A small CTC audio transcriber, trained from scratch.
Model: 2.05M parameters, log mel input, norm batchnorm, depths [5, 5, 5].
Training: adamw at rate 0.0033, 5400 steps, batches of 256.
Data: trained on read English sentences (LibriTTS-R), 88.5 epochs.
Rows from block 2 of a small CTC audio transcriber, named by matrix and row number. Rows with one number belong to one channel. Each number is 50 + 10 x the weight over its row's rms, rounded and kept within 0 to 99. All counts start at 0. After the name is the row's rms in percent of the matrix's.
After each channel's rows are labels from the 100 clips, of 14848, where the channel reaches its highest value: "responds to" is what is common among them; "loudest band" is the band of the loudest frequency at the time of the peak. Only what is clearly more common there than usual is listed. The data: read English sentences (LibriTTS-R). In brackets: how many of the 100.
# convs1: first pointwise conv (model.blocks.2.convs.1.weight, 192x192x1), inputs 96-191
# convs3: second pointwise conv (model.blocks.2.convs.3.weight, 192x192x1, transposed), outputs 96-191

convs1.141 099:55 43 50 59 62 54 52 42 41 33 33 46 44 37 49 45 62 52 40 65 35 53 41 64 38 43 44 63 63 41 62 56 48 54 62 51 48 59 58 40 64 35 70 45 52 43 43 46 48 58 51 37 45 53 54 31 43 43 37 42 38 57 54 62 43 52 42 55 40 36 49 66 46 41 60 47 38 60 44 38 46 38 51 23 46 41 47 53 60 53 34 48 38 39 47 28
convs3.141 100:57 51 39 59 57 46 62 52 55 41 58 41 38 41 62 37 32 54 44 64 31 22 45 46 55 63 52 49 59 55 53 57 49 64 42 44 51 48 35 54 51 39 60 53 41 56 51 54 49 46 45 46 71 59 53 44 46 54 50 64 49 30 69 61 60 59 50 35 48 47 39 52 46 61 64 44 39 39 47 49 44 48 42 52 45 59 60 64 57 51 46 71 54 48 58 61
responds to: voice: male (93)
loudest band: 500 to 1000 Hz (27)

convs1.109 102:52 58 45 69 57 69 57 50 55 41 61 44 72 53 40 47 42 47 57 41 54 64 53 68 49 29 35 55 46 44 50 53 54 34 51 40 48 38 44 34 48 49 62 38 46 55 51 44 29 50 37 38 44 60 39 48 61 43 53 47 47 47 57 47 39 51 50 34 60 21 68 56 45 49 40 48 55 39 44 59 65 58 42 68 43 35 42 62 38 35 44 48 49 40 54 49
convs3.109 097:50 61 56 44 42 50 50 64 35 48 28 51 62 62 56 58 75 44 52 47 52 41 44 43 68 56 54 42 73 77 51 35 38 62 50 61 47 50 52 40 52 27 46 46 50 58 43 57 49 46 56 42 40 54 59 36 35 46 61 32 43 47 42 46 45 50 64 39 38 37 53 39 52 48 65 48 52 45 62 57 57 42 45 65 52 60 41 56 45 45 33 42 62 48 53 56
responds to: voice: female (80)
loudest band: 500 to 1000 Hz (66)

convs1.53 096:57 52 48 59 65 50 34 44 43 65 36 45 39 57 47 52 45 45 46 41 58 44 49 55 62 32 59 48 48 79 36 68 67 52 45 57 37 57 52 35 58 62 50 55 41 40 37 43 50 35 48 64 49 48 59 59 35 53 40 65 41 44 51 31 49 54 38 55 56 76 54 40 49 56 48 47 58 50 45 55 56 58 46 52 45 60 21 35 53 44 64 48 29 37 49 51
convs3.53 101:34 54 51 54 46 55 58 60 51 55 56 45 33 46 35 49 52 55 49 50 40 43 63 42 53 57 63 49 76 49 31 51 63 48 62 53 58 58 60 52 51 46 57 62 43 64 22 52 56 51 58 39 30 44 56 61 57 62 45 53 59 38 66 49 55 60 39 57 44 34 50 58 66 52 48 54 45 54 53 46 37 45 45 56 75 52 72 57 52 48 38 42 44 62 33 63
responds to: voice: female (80)
loudest band: 250 to 500 Hz (39)

convs1.35 100:55 35 66 63 63 40 28 42 44 21 46 49 33 42 48 55 65 55 50 53 45 50 43 53 48 48 41 35 53 58 62 42 64 53 51 52 41 30 41 56 46 46 33 46 35 56 57 57 44 39 48 51 58 58 59 59 26 45 40 53 48 56 49 57 71 55 44 46 51 60 26 48 39 62 33 61 37 43 44 54 40 50 28 64 48 36 37 54 56 45 30 44 48 42 50 41
convs3.35 108:45 50 45 56 64 61 49 56 38 43 46 46 67 51 42 56 54 64 72 52 38 52 62 54 56 40 43 60 49 60 50 61 66 58 63 42 30 58 42 60 58 60 57 43 48 50 41 35 60 44 29 56 54 46 42 55 45 54 55 48 53 42 66 55 40 65 53 66 38 54 49 71 41 51 44 55 48 49 46 51 59 74 64 66 38 41 31 24 58 59 57 55 50 43 31 47
responds to: voice: male (94)
loudest band: 500 to 1000 Hz (42)

convs1.133 101:43 58 50 55 55 52 53 40 61 55 48 41 55 69 47 53 46 44 43 58 54 49 55 66 50 70 56 54 47 47 53 47 39 50 46 50 45 49 54 60 57 37 54 71 53 45 66 44 55 68 20 39 57 42 47 58 52 29 39 30 52 56 39 36 63 63 55 37 53 44 46 58 46 48 46 49 63 74 56 54 43 51 53 45 39 50 42 37 56 54 45 48 44 62 61 61
convs3.133 095:53 37 51 43 60 55 56 65 55 42 47 50 60 55 51 48 54 75 43 52 56 49 41 40 44 38 37 68 54 44 41 55 32 58 55 63 61 46 52 62 40 46 51 51 64 56 57 49 40 71 40 43 34 38 41 43 38 52 36 48 46 27 49 36 43 45 32 49 58 44 28 44 42 56 62 50 63 34 46 51 47 61 47 42 57 60 67 57 26 58 56 50 49 46 31 42
responds to: voice: female (92)
loudest band: 500 to 1000 Hz (37); 250 to 500 Hz (32)

convs1.185 100:68 45 48 41 50 33 47 53 26 67 61 41 32 56 67 54 39 67 63 50 50 56 70 54 60 53 52 44 49 55 56 53 64 38 55 29 41 36 68 50 59 50 51 33 49 58 67 48 52 44 55 62 52 56 49 37 64 55 46 62 47 62 49 59 51 37 65 31 52 57 56 40 39 60 28 32 67 37 47 63 58 41 52 54 33 50 34 58 57 43 57 57 51 51 45 54
convs3.185 100:59 58 56 59 33 57 45 52 52 53 48 74 57 69 50 52 57 55 63 67 48 58 27 65 71 52 45 52 51 39 47 53 58 63 48 57 52 40 46 45 43 41 55 45 34 48 36 45 48 54 48 47 53 37 76 43 34 54 52 58 59 48 30 48 40 40 33 50 60 50 54 38 46 39 38 40 58 45 52 41 56 45 65 42 43 33 44 60 60 48 49 52 56 36 60 46
responds to: voice: female (98)
loudest band: 250 to 500 Hz (67)

convs1.31 104:41 51 52 54 34 64 77 53 58 54 37 44 57 29 48 42 48 44 67 55 59 31 67 32 43 25 58 47 43 59 39 52 39 42 64 47 76 41 64 49 40 59 56 43 42 57 56 43 54 39 36 52 61 47 38 35 53 58 60 59 48 46 48 53 41 64 57 44 58 55 62 47 39 49 56 42 67 40 52 45 44 47 50 61 66 48 48 45 50 67 50 57 48 47 44 50
convs3.31 098:43 66 45 49 70 43 53 60 42 52 40 42 38 48 33 56 53 52 39 22 58 57 54 78 54 62 39 53 40 44 45 45 59 48 42 43 52 51 48 60 34 48 74 62 39 45 57 70 29 41 41 40 59 62 70 68 47 47 63 50 27 56 56 41 63 37 40 57 48 44 46 34 67 58 55 52 64 49 58 65 31 62 52 52 64 48 47 35 41 43 41 59 45 46 50 48
responds to: voice: female (99)
loudest band: 250 to 500 Hz (43)

convs1.102 095:51 50 46 46 44 49 51 55 50 73 47 50 64 44 39 51 63 39 39 53 62 45 50 58 56 69 22 62 65 53 45 61 25 53 40 43 53 46 56 50 50 50 57 60 31 43 54 65 55 62 66 63 53 48 56 34 66 46 49 41 49 68 52 41 46 41 47 45 49 51 55 58 56 59 43 55 61 52 59 46 53 55 39 53 40 38 54 40 59 50 51 52 53 49 61 53
convs3.102 101:44 27 63 64 33 44 53 40 33 51 54 52 59 44 40 49 47 41 62 44 44 67 45 44 39 39 64 30 40 51 47 57 49 71 51 42 46 49 47 53 44 42 52 44 66 64 49 59 51 45 70 57 58 48 29 45 71 52 41 46 45 54 60 27 60 56 54 48 41 31 59 48 40 49 57 55 48 54 51 42 63 59 56 59 67 57 32 55 65 45 53 48 50 39 76 51
responds to: voice: female (100); the word "you" (36)
loudest band: 250 to 500 Hz (45)

convs1.184 099:58 31 60 43 53 50 44 58 60 36 44 34 54 46 55 35 54 39 48 49 58 47 48 60 80 57 45 41 54 50 51 42 54 48 39 53 41 56 64 51 52 62 52 48 67 43 49 54 40 58 30 39 58 46 54 43 54 47 48 38 46 47 42 66 64 74 64 52 61 65 53 50 38 50 47 54 42 39 43 38 37 43 35 53 56 48 47 59 56 47 60 51 53 42 48 50
convs3.184 105:45 44 61 53 51 65 47 62 54 56 43 45 36 48 51 69 34 51 51 53 65 55 34 53 54 42 55 54 52 49 65 37 41 61 59 53 60 47 47 58 50 51 42 47 55 51 62 61 46 41 42 46 68 57 51 55 14 55 49 61 52 29 49 45 44 65 38 54 53 49 43 44 47 44 63 35 41 47 51 45 33 60 68 26 44 55 48 62 37 47 61 52 55 54 51 36
responds to: voice: male (100)
loudest band: 500 to 1000 Hz (44); 250 to 500 Hz (38)

convs1.29 102:55 51 65 47 48 49 57 58 42 54 47 45 38 76 47 59 39 56 68 60 49 51 47 37 45 61 66 45 61 56 41 58 66 55 42 63 47 69 41 45 52 46 50 42 43 48 54 38 50 55 51 55 67 40 50 52 44 55 69 41 47 50 41 46 48 62 48 42 35 62 15 45 39 37 63 45 60 39 41 56 52 49 42 43 47 67 42 48 53 40 45 56 53 34 44 47
convs3.29 098:61 43 77 55 49 56 39 34 49 63 43 43 59 52 48 48 53 58 75 42 40 47 68 47 62 47 53 52 42 49 34 51 39 39 45 55 45 51 43 44 44 37 41 40 47 57 58 64 40 52 36 57 47 46 48 64 49 57 53 60 57 62 39 49 40 43 63 37 57 60 61 55 38 64 48 71 53 56 39 58 46 55 50 42 55 48 58 51 39 37 39 61 39 46 55 48
responds to: voice: female (92)
loudest band: 250 to 500 Hz (32)

convs1.38 105:39 41 45 50 36 54 63 57 43 63 48 62 54 29 47 44 49 48 42 48 51 49 49 68 65 49 56 57 44 62 55 39 53 38 31 47 41 44 41 44 39 46 35 40 28 44 64 36 55 51 44 54 49 55 32 30 34 44 53 38 61 59 36 53 49 42 47 56 51 66 56 23 55 47 44 53 50 43 62 51 43 63 41 56 68 63 54 45 45 33 45 51 38 55 46 50
convs3.38 098:45 34 48 48 46 43 59 63 65 67 48 47 54 76 52 45 64 45 54 46 49 59 49 54 57 30 51 44 44 53 60 63 31 52 58 43 45 59 63 43 47 50 44 30 50 60 66 67 48 46 61 42 41 54 58 52 69 30 54 53 41 57 43 43 44 41 61 39 47 58 48 55 70 51 45 45 53 41 63 51 34 67 55 49 56 55 56 68 55 41 67 32 58 71 40 69
responds to: voice: female (87)
loudest band: 250 to 500 Hz (41)

convs1.13 106:53 62 42 58 53 62 39 60 48 51 42 43 60 73 57 54 45 28 53 69 47 45 52 41 54 57 51 50 23 60 59 57 57 67 42 51 66 64 54 68 52 55 59 33 50 44 32 56 42 47 50 33 48 56 44 56 65 42 42 46 43 45 32 46 59 45 55 44 42 50 60 53 44 51 45 45 55 54 52 58 65 41 30 59 35 41 48 46 55 24 52 39 48 50 46 70
convs3.13 095:57 60 43 54 43 59 61 44 31 51 47 46 37 58 50 59 45 47 48 40 37 63 44 55 67 46 42 45 70 56 50 62 49 50 41 55 55 42 46 51 49 52 59 45 59 44 64 62 56 54 41 44 51 44 61 63 52 59 55 57 57 42 57 46 46 55 53 45 27 67 49 37 33 39 53 43 32 44 69 52 56 66 53 63 37 59 43 60 44 42 31 44 53 51 41 68
responds to: voice: male (79)
loudest band: 250 to 500 Hz (57)

convs1.146 101:50 48 44 46 39 60 44 48 39 58 63 59 68 60 65 73 43 70 43 71 46 57 38 30 45 64 50 65 33 70 43 54 54 62 56 60 54 36 41 69 66 54 42 54 44 55 62 39 49 55 47 50 33 59 39 42 52 46 37 69 51 55 63 38 39 40 44 43 49 59 49 55 48 53 47 50 61 48 51 59 32 35 52 40 37 46 54 63 54 32 51 53 43 44 63 53
convs3.146 104:67 62 63 53 54 48 66 39 41 39 53 37 57 65 49 53 46 35 54 66 52 58 45 61 61 40 59 49 44 27 42 45 53 39 68 48 50 52 50 59 47 47 53 38 54 38 59 43 36 55 72 37 51 57 60 34 59 53 65 77 43 40 57 39 50 43 69 46 43 49 49 64 50 57 38 50 45 46 33 39 48 44 53 39 49 50 59 59 51 54 57 56 58 47 52 48
responds to: voice: female (91)
loudest band: 250 to 500 Hz (39)

convs1.186 099:28 38 28 52 46 47 64 36 49 56 49 69 42 45 53 63 40 33 58 34 62 47 36 51 30 57 54 47 50 42 25 53 43 26 50 56 66 57 67 56 56 65 61 67 38 51 46 47 29 43 41 61 39 57 49 47 49 50 68 54 49 49 48 47 65 61 31 48 46 56 46 39 47 62 67 60 63 66 45 50 29 42 46 46 51 52 54 40 73 48 52 42 51 63 53 56
convs3.186 104:30 58 66 47 53 46 39 62 32 51 72 55 48 62 35 64 58 29 45 46 50 64 41 49 53 55 45 56 54 59 64 48 54 42 48 57 47 55 70 40 60 53 58 58 56 56 39 45 51 50 45 67 50 51 43 53 57 57 48 53 66 49 50 42 52 29 42 52 41 55 51 38 61 42 22 46 41 57 44 56 69 42 38 61 59 39 42 47 48 69 44 51 38 55 57 56
responds to: voice: female (95)
loudest band: 4000 to 8000 Hz (36)

convs1.78 093:68 43 50 55 46 67 74 31 49 43 66 50 50 33 28 45 42 53 62 61 51 40 46 46 63 44 57 54 57 27 35 58 48 50 52 52 44 51 50 46 58 47 44 59 36 59 44 52 37 55 55 45 39 54 56 48 58 44 58 51 36 59 70 60 48 61 30 55 57 58 48 43 63 41 39 38 56 51 53 49 41 53 41 45 48 49 15 68 41 36 40 45 58 56 43 53
convs3.78 097:40 43 44 42 70 57 45 41 52 54 51 36 55 49 68 41 57 57 56 52 51 45 34 41 35 48 46 50 66 44 46 68 53 66 45 75 46 49 51 62 49 56 59 42 45 49 54 68 58 32 57 54 50 48 52 56 66 58 33 57 42 54 58 48 61 53 62 34 51 70 45 46 49 60 34 32 54 48 46 61 58 63 50 50 40 50 58 65 67 57 28 49 23 39 66 59
responds to: voice: female (98)
loudest band: 500 to 1000 Hz (45)

convs1.145 099:51 46 33 62 39 54 50 27 59 54 36 72 51 45 33 66 63 48 57 57 48 45 48 40 40 50 71 39 49 53 54 52 51 51 48 56 75 35 38 55 60 40 53 66 34 60 40 73 56 47 52 44 45 50 56 53 37 52 56 38 50 56 52 32 61 53 49 66 52 47 59 44 64 55 37 56 55 54 55 55 54 40 53 49 58 39 51 40 47 58 34 37 63 53 43 50
convs3.145 102:37 55 34 52 69 56 44 33 46 39 41 43 47 28 48 40 51 52 27 57 25 60 44 50 38 51 44 47 49 49 42 51 48 43 45 33 69 54 52 55 58 67 58 53 49 36 53 58 45 50 54 73 52 45 60 56 43 44 60 43 58 31 49 34 45 65 60 52 44 38 50 53 44 41 58 49 58 74 51 65 64 54 49 42 46 32 45 55 32 56 54 43 50 59 36 44
responds to: voice: female (99)
loudest band: 250 to 500 Hz (31)

convs1.49 095:58 23 42 59 42 57 61 41 32 42 44 55 50 58 46 47 54 56 51 46 40 47 41 41 43 42 59 70 38 52 45 64 41 51 65 46 47 66 44 58 46 62 62 51 48 55 49 53 56 27 56 48 44 46 45 55 43 49 45 65 60 43 51 47 29 53 53 61 67 56 72 61 37 73 79 44 69 42 60 58 37 62 41 55 51 59 67 67 40 57 38 54 55 67 51 39
convs3.49 099:52 45 50 59 64 55 69 37 62 49 56 47 64 53 60 48 45 56 32 56 36 51 48 50 52 44 56 34 33 57 42 53 43 57 47 46 30 53 48 60 40 47 56 52 43 38 46 47 55 52 40 46 33 44 49 33 37 54 40 62 40 54 57 30 47 71 43 46 57 50 42 57 50 54 35 53 47 50 60 33 43 34 60 48 58 53 71 63 39 58 24 61 53 40 35 59
responds to: voice: female (92)
loudest band: 250 to 500 Hz (47)

convs1.19 103:70 61 59 40 59 62 52 52 43 65 22 54 70 47 53 39 50 56 43 44 20 54 52 56 51 53 56 35 52 43 42 54 55 47 35 59 66 41 49 54 30 42 55 40 37 52 56 67 44 40 56 44 52 65 54 57 51 43 50 37 44 59 48 31 61 55 55 38 59 62 57 39 51 37 44 67 55 61 48 53 32 38 19 41 46 54 57 42 59 39 59 42 35 51 52 55
convs3.19 101:41 62 48 55 39 60 54 53 68 44 56 48 58 58 56 66 49 48 60 63 54 30 62 50 65 65 41 33 47 61 35 63 45 42 51 48 76 64 39 42 42 49 51 63 49 64 49 48 50 42 56 38 47 55 53 38 59 49 51 57 71 67 49 46 46 63 18 29 57 51 44 32 55 50 57 51 47 62 51 44 57 43 47 45 59 40 56 47 64 45 47 37 59 38 38 58
responds to: voice: female (97)
loudest band: 250 to 500 Hz (61)

convs1.16 100:40 58 52 59 48 47 58 34 44 72 30 77 66 33 46 54 37 61 58 45 48 67 48 45 27 44 46 45 48 54 53 55 41 49 54 49 67 59 41 56 32 65 43 38 48 43 51 60 47 53 33 32 38 48 59 55 46 49 40 47 40 53 50 52 44 35 26 45 54 47 51 67 40 56 24 49 36 67 47 49 49 31 56 48 48 65 46 42 43 55 41 42 57 49 55 54
convs3.16 102:52 64 45 72 38 48 43 60 49 59 54 43 55 51 55 35 44 41 50 51 54 45 55 49 48 36 56 53 44 53 44 57 60 62 50 35 75 49 44 57 67 53 59 54 64 61 50 30 57 61 53 44 43 50 51 44 51 42 65 38 57 45 65 43 53 58 61 60 54 38 51 25 33 38 61 46 33 61 50 43 49 40 48 58 51 43 46 56 67 34 46 52 51 48 45 59
responds to: voice: female (87)
loudest band: 500 to 1000 Hz (29)

convs1.45 104:41 53 44 49 52 53 54 46 46 48 63 57 46 53 48 48 42 43 52 37 52 54 44 33 46 60 38 51 43 55 55 52 33 71 54 44 50 52 61 38 59 57 43 42 30 62 38 52 48 57 49 32 33 48 52 46 48 37 20 54 45 50 49 37 43 29 46 52 48 48 50 43 52 56 62 62 51 36 69 60 50 50 40 52 43 50 53 60 66 56 53 50 28 39 50 65
convs3.45 101:40 60 35 51 63 56 62 70 78 55 64 54 56 41 60 56 56 42 60 60 48 46 54 69 67 48 59 56 37 45 46 45 64 46 35 44 61 65 29 61 40 49 54 63 40 62 36 50 42 52 40 56 68 56 39 59 55 50 61 52 47 54 50 67 82 51 52 48 37 53 67 48 30 46 42 54 52 47 50 54 51 44 70 40 50 56 46 32 45 38 60 46 66 35 49 54
responds to: voice: male (73)
loudest band: 250 to 500 Hz (34)

convs1.40 100:56 39 46 55 55 61 64 45 40 40 71 32 54 44 44 24 52 38 55 57 41 49 53 52 51 62 41 51 57 54 56 37 66 56 52 57 35 44 62 34 51 33 60 61 40 55 51 65 48 57 68 51 47 44 59 65 53 42 57 49 51 63 62 43 39 34 53 51 42 37 37 60 48 57 57 59 34 57 59 47 54 62 52 69 35 45 58 45 79 43 46 52 48 37 54 55
convs3.40 096:35 32 54 64 50 51 54 53 56 38 64 57 46 44 59 52 65 46 42 47 46 51 40 60 61 55 68 53 52 71 58 55 63 44 56 44 43 35 40 65 47 47 48 57 57 57 46 43 56 39 50 74 38 57 37 39 52 40 56 60 37 41 63 29 45 66 46 60 44 47 49 60 47 45 41 51 42 54 50 52 44 46 67 31 30 50 53 51 66 28 50 57 44 47 35 69
responds to: voice: male (73)
loudest band: 4000 to 8000 Hz (30)

convs1.139 101:57 34 57 45 58 50 31 53 52 27 44 56 55 48 39 60 55 63 33 52 38 35 65 55 51 53 42 62 47 57 38 47 52 41 46 62 39 43 62 54 48 52 47 61 56 65 49 31 42 47 51 26 52 39 47 39 32 51 49 50 48 47 68 55 47 38 46 50 41 60 66 44 68 43 55 39 49 50 45 56 39 44 48 48 69 55 60 56 46 57 30 23 45 49 53 58
convs3.139 109:57 45 33 58 42 46 66 40 43 43 55 50 41 49 53 50 45 50 70 54 50 63 39 59 58 52 44 52 58 45 40 56 50 39 40 50 50 58 50 56 54 55 46 58 30 69 44 47 52 52 68 64 50 38 51 53 54 43 54 44 40 22 39 41 53 52 61 29 69 60 35 43 48 57 47 70 53 40 47 58 37 27 43 42 50 44 63 58 54 51 62 50 68 58 67 44
responds to: voice: female (80)
loudest band: 500 to 1000 Hz (32)

convs1.172 101:60 50 36 41 29 27 50 64 54 43 71 42 42 54 58 43 43 39 48 60 55 62 48 45 58 52 58 54 57 48 51 68 58 61 37 58 31 49 52 33 54 58 74 47 38 53 42 58 44 46 52 67 60 57 54 57 40 52 58 43 54 43 46 42 45 45 57 49 40 55 38 37 57 54 66 74 38 65 48 35 39 49 36 43 72 45 48 41 66 44 47 50 54 66 53 62
convs3.172 102:58 57 45 42 52 58 52 62 60 42 54 46 52 36 51 51 46 52 46 47 48 49 44 62 48 46 31 50 54 37 47 34 40 62 42 40 48 45 41 47 53 36 62 56 68 42 60 57 32 61 60 82 49 29 51 57 37 36 57 52 38 51 61 46 44 58 58 45 53 42 55 54 52 64 43 46 62 53 38 31 26 40 34 49 59 55 34 55 53 51 57 54 23 51 60 47
responds to: voice: male (92)
loudest band: 500 to 1000 Hz (34); 250 to 500 Hz (31)

convs1.173 100:38 36 62 50 51 58 49 71 62 55 62 38 43 57 64 55 60 51 42 54 68 49 44 39 53 36 43 40 65 51 56 57 51 51 45 48 47 31 58 48 63 50 55 48 40 60 52 44 62 55 46 72 78 62 34 65 43 42 33 46 47 49 53 46 40 52 60 51 30 45 36 56 36 53 44 41 58 47 32 51 56 58 50 60 53 55 37 50 62 50 60 66 41 53 57 43
convs3.173 099:44 49 40 55 41 56 61 55 49 50 67 72 42 49 53 55 56 39 34 59 37 39 32 45 43 48 42 51 45 51 64 21 55 49 56 46 55 58 45 36 39 60 49 56 51 42 51 50 49 69 61 41 59 53 58 45 38 49 54 46 71 61 50 39 44 50 57 58 36 59 54 42 63 50 45 47 42 54 69 46 60 58 59 54 33 51 39 82 54 53 40 43 45 55 24 40
responds to: voice: male (73)
loudest band: 250 to 500 Hz (40)

convs1.17 091:36 43 42 52 78 48 49 52 43 41 45 40 41 56 62 41 61 38 52 42 45 41 67 54 50 48 40 47 56 43 57 47 70 55 58 49 41 39 60 77 55 45 30 32 27 40 47 45 49 49 46 41 57 58 51 39 43 29 54 51 54 47 39 61 39 52 36 52 55 25 27 41 46 57 62 53 42 51 58 45 48 49 62 46 40 51 51 53 54 61 55 52 44 49 53 41
convs3.17 098:41 56 38 45 53 56 54 40 43 55 46 44 35 51 47 67 48 54 46 25 53 76 52 45 40 42 49 44 48 45 43 53 58 50 47 46 63 45 46 41 47 46 61 57 43 65 38 39 38 51 30 55 49 55 31 58 57 60 67 51 47 52 50 57 59 46 59 53 37 60 40 39 34 41 38 69 42 36 52 57 44 51 52 31 39 37 44 54 60 62 45 30 57 56 40 51
responds to: voice: male (98)
loudest band: 4000 to 8000 Hz (38)