config = dict(
    arch='quartznet',
    train_examples=15625,
    hop_length=160,
    win_length=400,
    tokenizer='char',
    vocab_size=32,
    norm='batchnorm',
    kernel_size=17,
    lr=0.0033,
)
Rows from block 6, named by matrix and row number. Rows with one number belong to one channel. Each number is 500 + 50 x the weight over its row's rms, rounded and kept within 0 to 999. All counts start at 0. Numbers have three digits each. After the name is the row's rms in percent of the matrix's.
# convs1: first pointwise conv (model.blocks.6.convs.1.weight, 240x240x1), inputs 120-239
# convs3: second pointwise conv (model.blocks.6.convs.3.weight, 240x240x1, transposed), outputs 120-239
convs1.36 103:500403473516555525438509507420554567566559538471406432468536459567503497548581581595601466514574465519530514500480485576508588596492405471476598433486491465512506435515543566511543543514431558509463466483377522497486460493484548464548482511535513528546408534410492458510518487513486445530519444594478503492457622489434509439539553585528463449461587503486520450
convs1.37 097:504501400427457523524563469452501544499485487603468460506423462517545517550476531445555576500552497485449477485447532534561509482483427532530509547508652586521557454523450484506433554613456464532471493405567546434575555468467462488514501510545392494396550602460532402514455493509463517525517510456465574462530546548495526468431452568567476512485427496420443531
convs1.38 096:442566468474535520452489591417394462542485514471574576526542536516433462506508546475560449526505509550534555383554538496422462520472558506601532491503460484501495600532543575496493519626528586531478514576509474519506528540544501417568403461543468486556491491479461509579385473548520572475462481528480532468543521409545490443554489526430465565627583463470520412
convs1.39 099:566516510497507484519501510480542543519447554494520562578504515509486491432505460590548518547479489542434498584483507518465518478450482521588499480489486442538458439494463604502510472551561444566538509488494511510488515535483468422477574464532551509464552599586467577568521525428493422560450469544507481472462528551431439539492427382473528485572426506487508437
convs1.40 100:559526503471501522429440506509422442480535576607500580549456472550537534510608494454578516515558576529550522545458482447568514390561497505502530478458574555510422519417437505501465556477467494498476515537490474558535494494522585493429541583503427490576505498543547473507461470503441552617482457430470427429463502473467462528522549598451506459510518561585577491
convs1.41 101:476441496573532547595405515463559514444518499450452647558496463459438677527503523456554476490527530422589532464448533412505469548480490414449502506428489430419452525489493604551524445478416526508525385446488424499511480372489469542581523525485468450476494493472482494498565445454500500499487520419540480552547541508462462397566407496466478435485525569548447552
convs1.42 101:513527548544511524535518434481483521448505485439458435524457521534552498431536528474463553487410469580598446437586470405506443551494528507480474517446477444459527486489426566425540467509507518495550547477497546563506457449456423597571496466379541469450432614477481394469538525553558510474478498505387442397450432511542539482441501406490414493651488523429419595
convs1.43 097:589540528583560413514438449445559552494495452534513555508442536441456436625564407378537530489519514549502480535434480504462486410512538522533480529449549519525527544429512411550512578499586465524482362581546566484441553503526560500466510510482528422504484508510510498598498537504417455557453566520443483456616553503558476495569508504459526510489523519406586562
convs1.44 100:448391522456574542504513630473454489476493605551519426419542516441500450469486550527535565479529473475585482407537561456526491476653439561648533592526425479485459459519498470519486432485478425518592458563502531502525529472484536565467414513593518523548464475519580417526420512440545452568475415522519619421489463475500409462441432506509496493522415478434550532
convs1.45 102:463515409536507613544513513462483538443542423498493509524463484557570457515473516482516464410529529579465448488526540513499541586596426472590478484487565427502579562494528507541445368518543473511557448436554562578514484523584511571537475518492469431508463512510569469543519461520436454424510458397459401508516530517530439470460530614546474505416547480554539444
convs1.46 100:470470551599448580506487458446442588519507554382495499521476525489515496556533574464530494518527457576473522542539532492546564465530502441617495503585444493494505574271387469595423451516534547490499454498576578563506494536470491549523495499518444467444542482511605478555505460494442442487503589474554473581551600482478398437565451453482522406548431399539510488
convs1.47 105:474500531516519416524536466383528554513503531506551642472518545441588356423514480498499508525561483492483483483450536461624551504492581574484473549519550595547520508503484528453524501485416436424563454526476573479481488436574570655463488499503462460526434490464455497535473570491498478548498486501425485353527476496478490415540564477472521438516434507458535497
convs3.36 101:457557505467526388511502557422473401576624464431430426538583478514533473490527523448524544472592451500468545404501467499464553467488511446500540481411566588496517445491424392502520556442493473400521583468442358496406399512517527546474464567532494513473532509499508506577450462550536531504496383430526464586505451383442523497526468494504473444562444573438578531
convs3.37 100:459570535457487517611460482516476510524555517539483459560556504481478444506510521460504518552503460454568458565536535458440539405545454456505569496513516569500511385406549508517500495426557505573449475443435506610477525496544452377487448402545560581484560404545492553491447503526590492441575476574492561450499480465579610553512507408405500478411498543561580493
convs3.38 099:489549540503518537442456558446417399537460513522532461442514478506509597478510483470423524488510521563503474450486456545479485523534478475457517480473404449589431515525605567483444478461479511519548430491483521489531542384512455387473498435530571613450411457443441513538457484538411439480559511465436456405564458435460463489420442535451427470450555510417404455
convs3.39 098:474473412558483521492576476474553514324532586402437471479524506535548468479437548516502459478474532487469553538461478543480532516505472511462566529514455562430456428437502520497568564526423580445509599425560500508560436471435489447545511530434533519419587526423478596348542570485541489491468472525561489479514498563419497457498540512578470538597438422447433499
convs3.40 103:456490530531485469514532559496573481470504504452465483574574485495499474543601560458469498427489585430557523526493535544417478581468532505562498397503481421439482548501465460498460484522521466512508508551478509500553492524573467522594544476420572495505513513531532536485584622452504493596540524523474471557579400536487533547518588507493499515572469549568457573
convs3.41 096:574557559519593462509484490580418404508508477397429545413570602602425500420550579538511460542423538613514527513511573583530526548446493475436614541565530517541529540452558572497534606542489542487578494421422553509441554514507529487513415483577485552447528441455473507471429474601522527474490519567577441489497476548526478521529469551514402408540525599515537530
convs3.42 100:504604513468472469564512488540509409452435467509487539499453516475579485505520393450543554470567493577500416540476567438439401499434392517487462501422487510474485469507462422466612460529548406558480507546515475535555504568524516489466503505443525407514503530601457536469508499430442495527535567533441524494487497534581502421537630444444507554455532588564566553
convs3.43 095:494535519545548517446475478567513461537511427469598555470427544477539490539485543567442499471445458469517487519409556427518465518378546450594480521494590515422552419469515500467546505400522537533522496377515498461467487539638455480400435475429462490482570532507506635499455546476524520484453464509508416496434482502419545530479466475483452488466487442570517405
convs3.44 100:532501565452540466485498512461494544498487542416454480546531471540482503522553522555399628582510489515495491505454478552556523440485526478454489519573454554460464407391403401542487509450539482513547431505468487534478423524502447513544547564393494524452545466537424494578560526539466543480461435520452544440413463478515526472516538559536510470517542561517481514
convs3.45 099:464464569494448504511439446555537531538546497570436514448458511531539467494446494541461523481466440425418461523526387466505479449517553474508529440519432447544491452538515518488498572517570560533416537596580580570557526518477449547500516528503438499515508473433530466571434562402478429455439465589467470489457531571514409473572508502482590582475542419413479557
convs3.46 096:462450518465490439466497544355567451462453411583517524483586532483468598527556478505605497515439519483491449518527521427513450508558465549527482516390448503458533565459586490579469599448543426525477423526493516449530497531543417546507560551485468469555506519541524448453471469475484415522530545442529598461522520470468494525549443467568575537536524523480432405
convs3.47 103:446489451556400512593424522445529479565544606635543473544485533520539412529559492473492494510475407509606610541517490491509486526455509483478516495549603528493456522490558552589439531421490495501533544520502569509566567545608474398570434551501519506455433441436534550501414518608511573546470545435527469488471463580548554540510496529452554424532514440505477413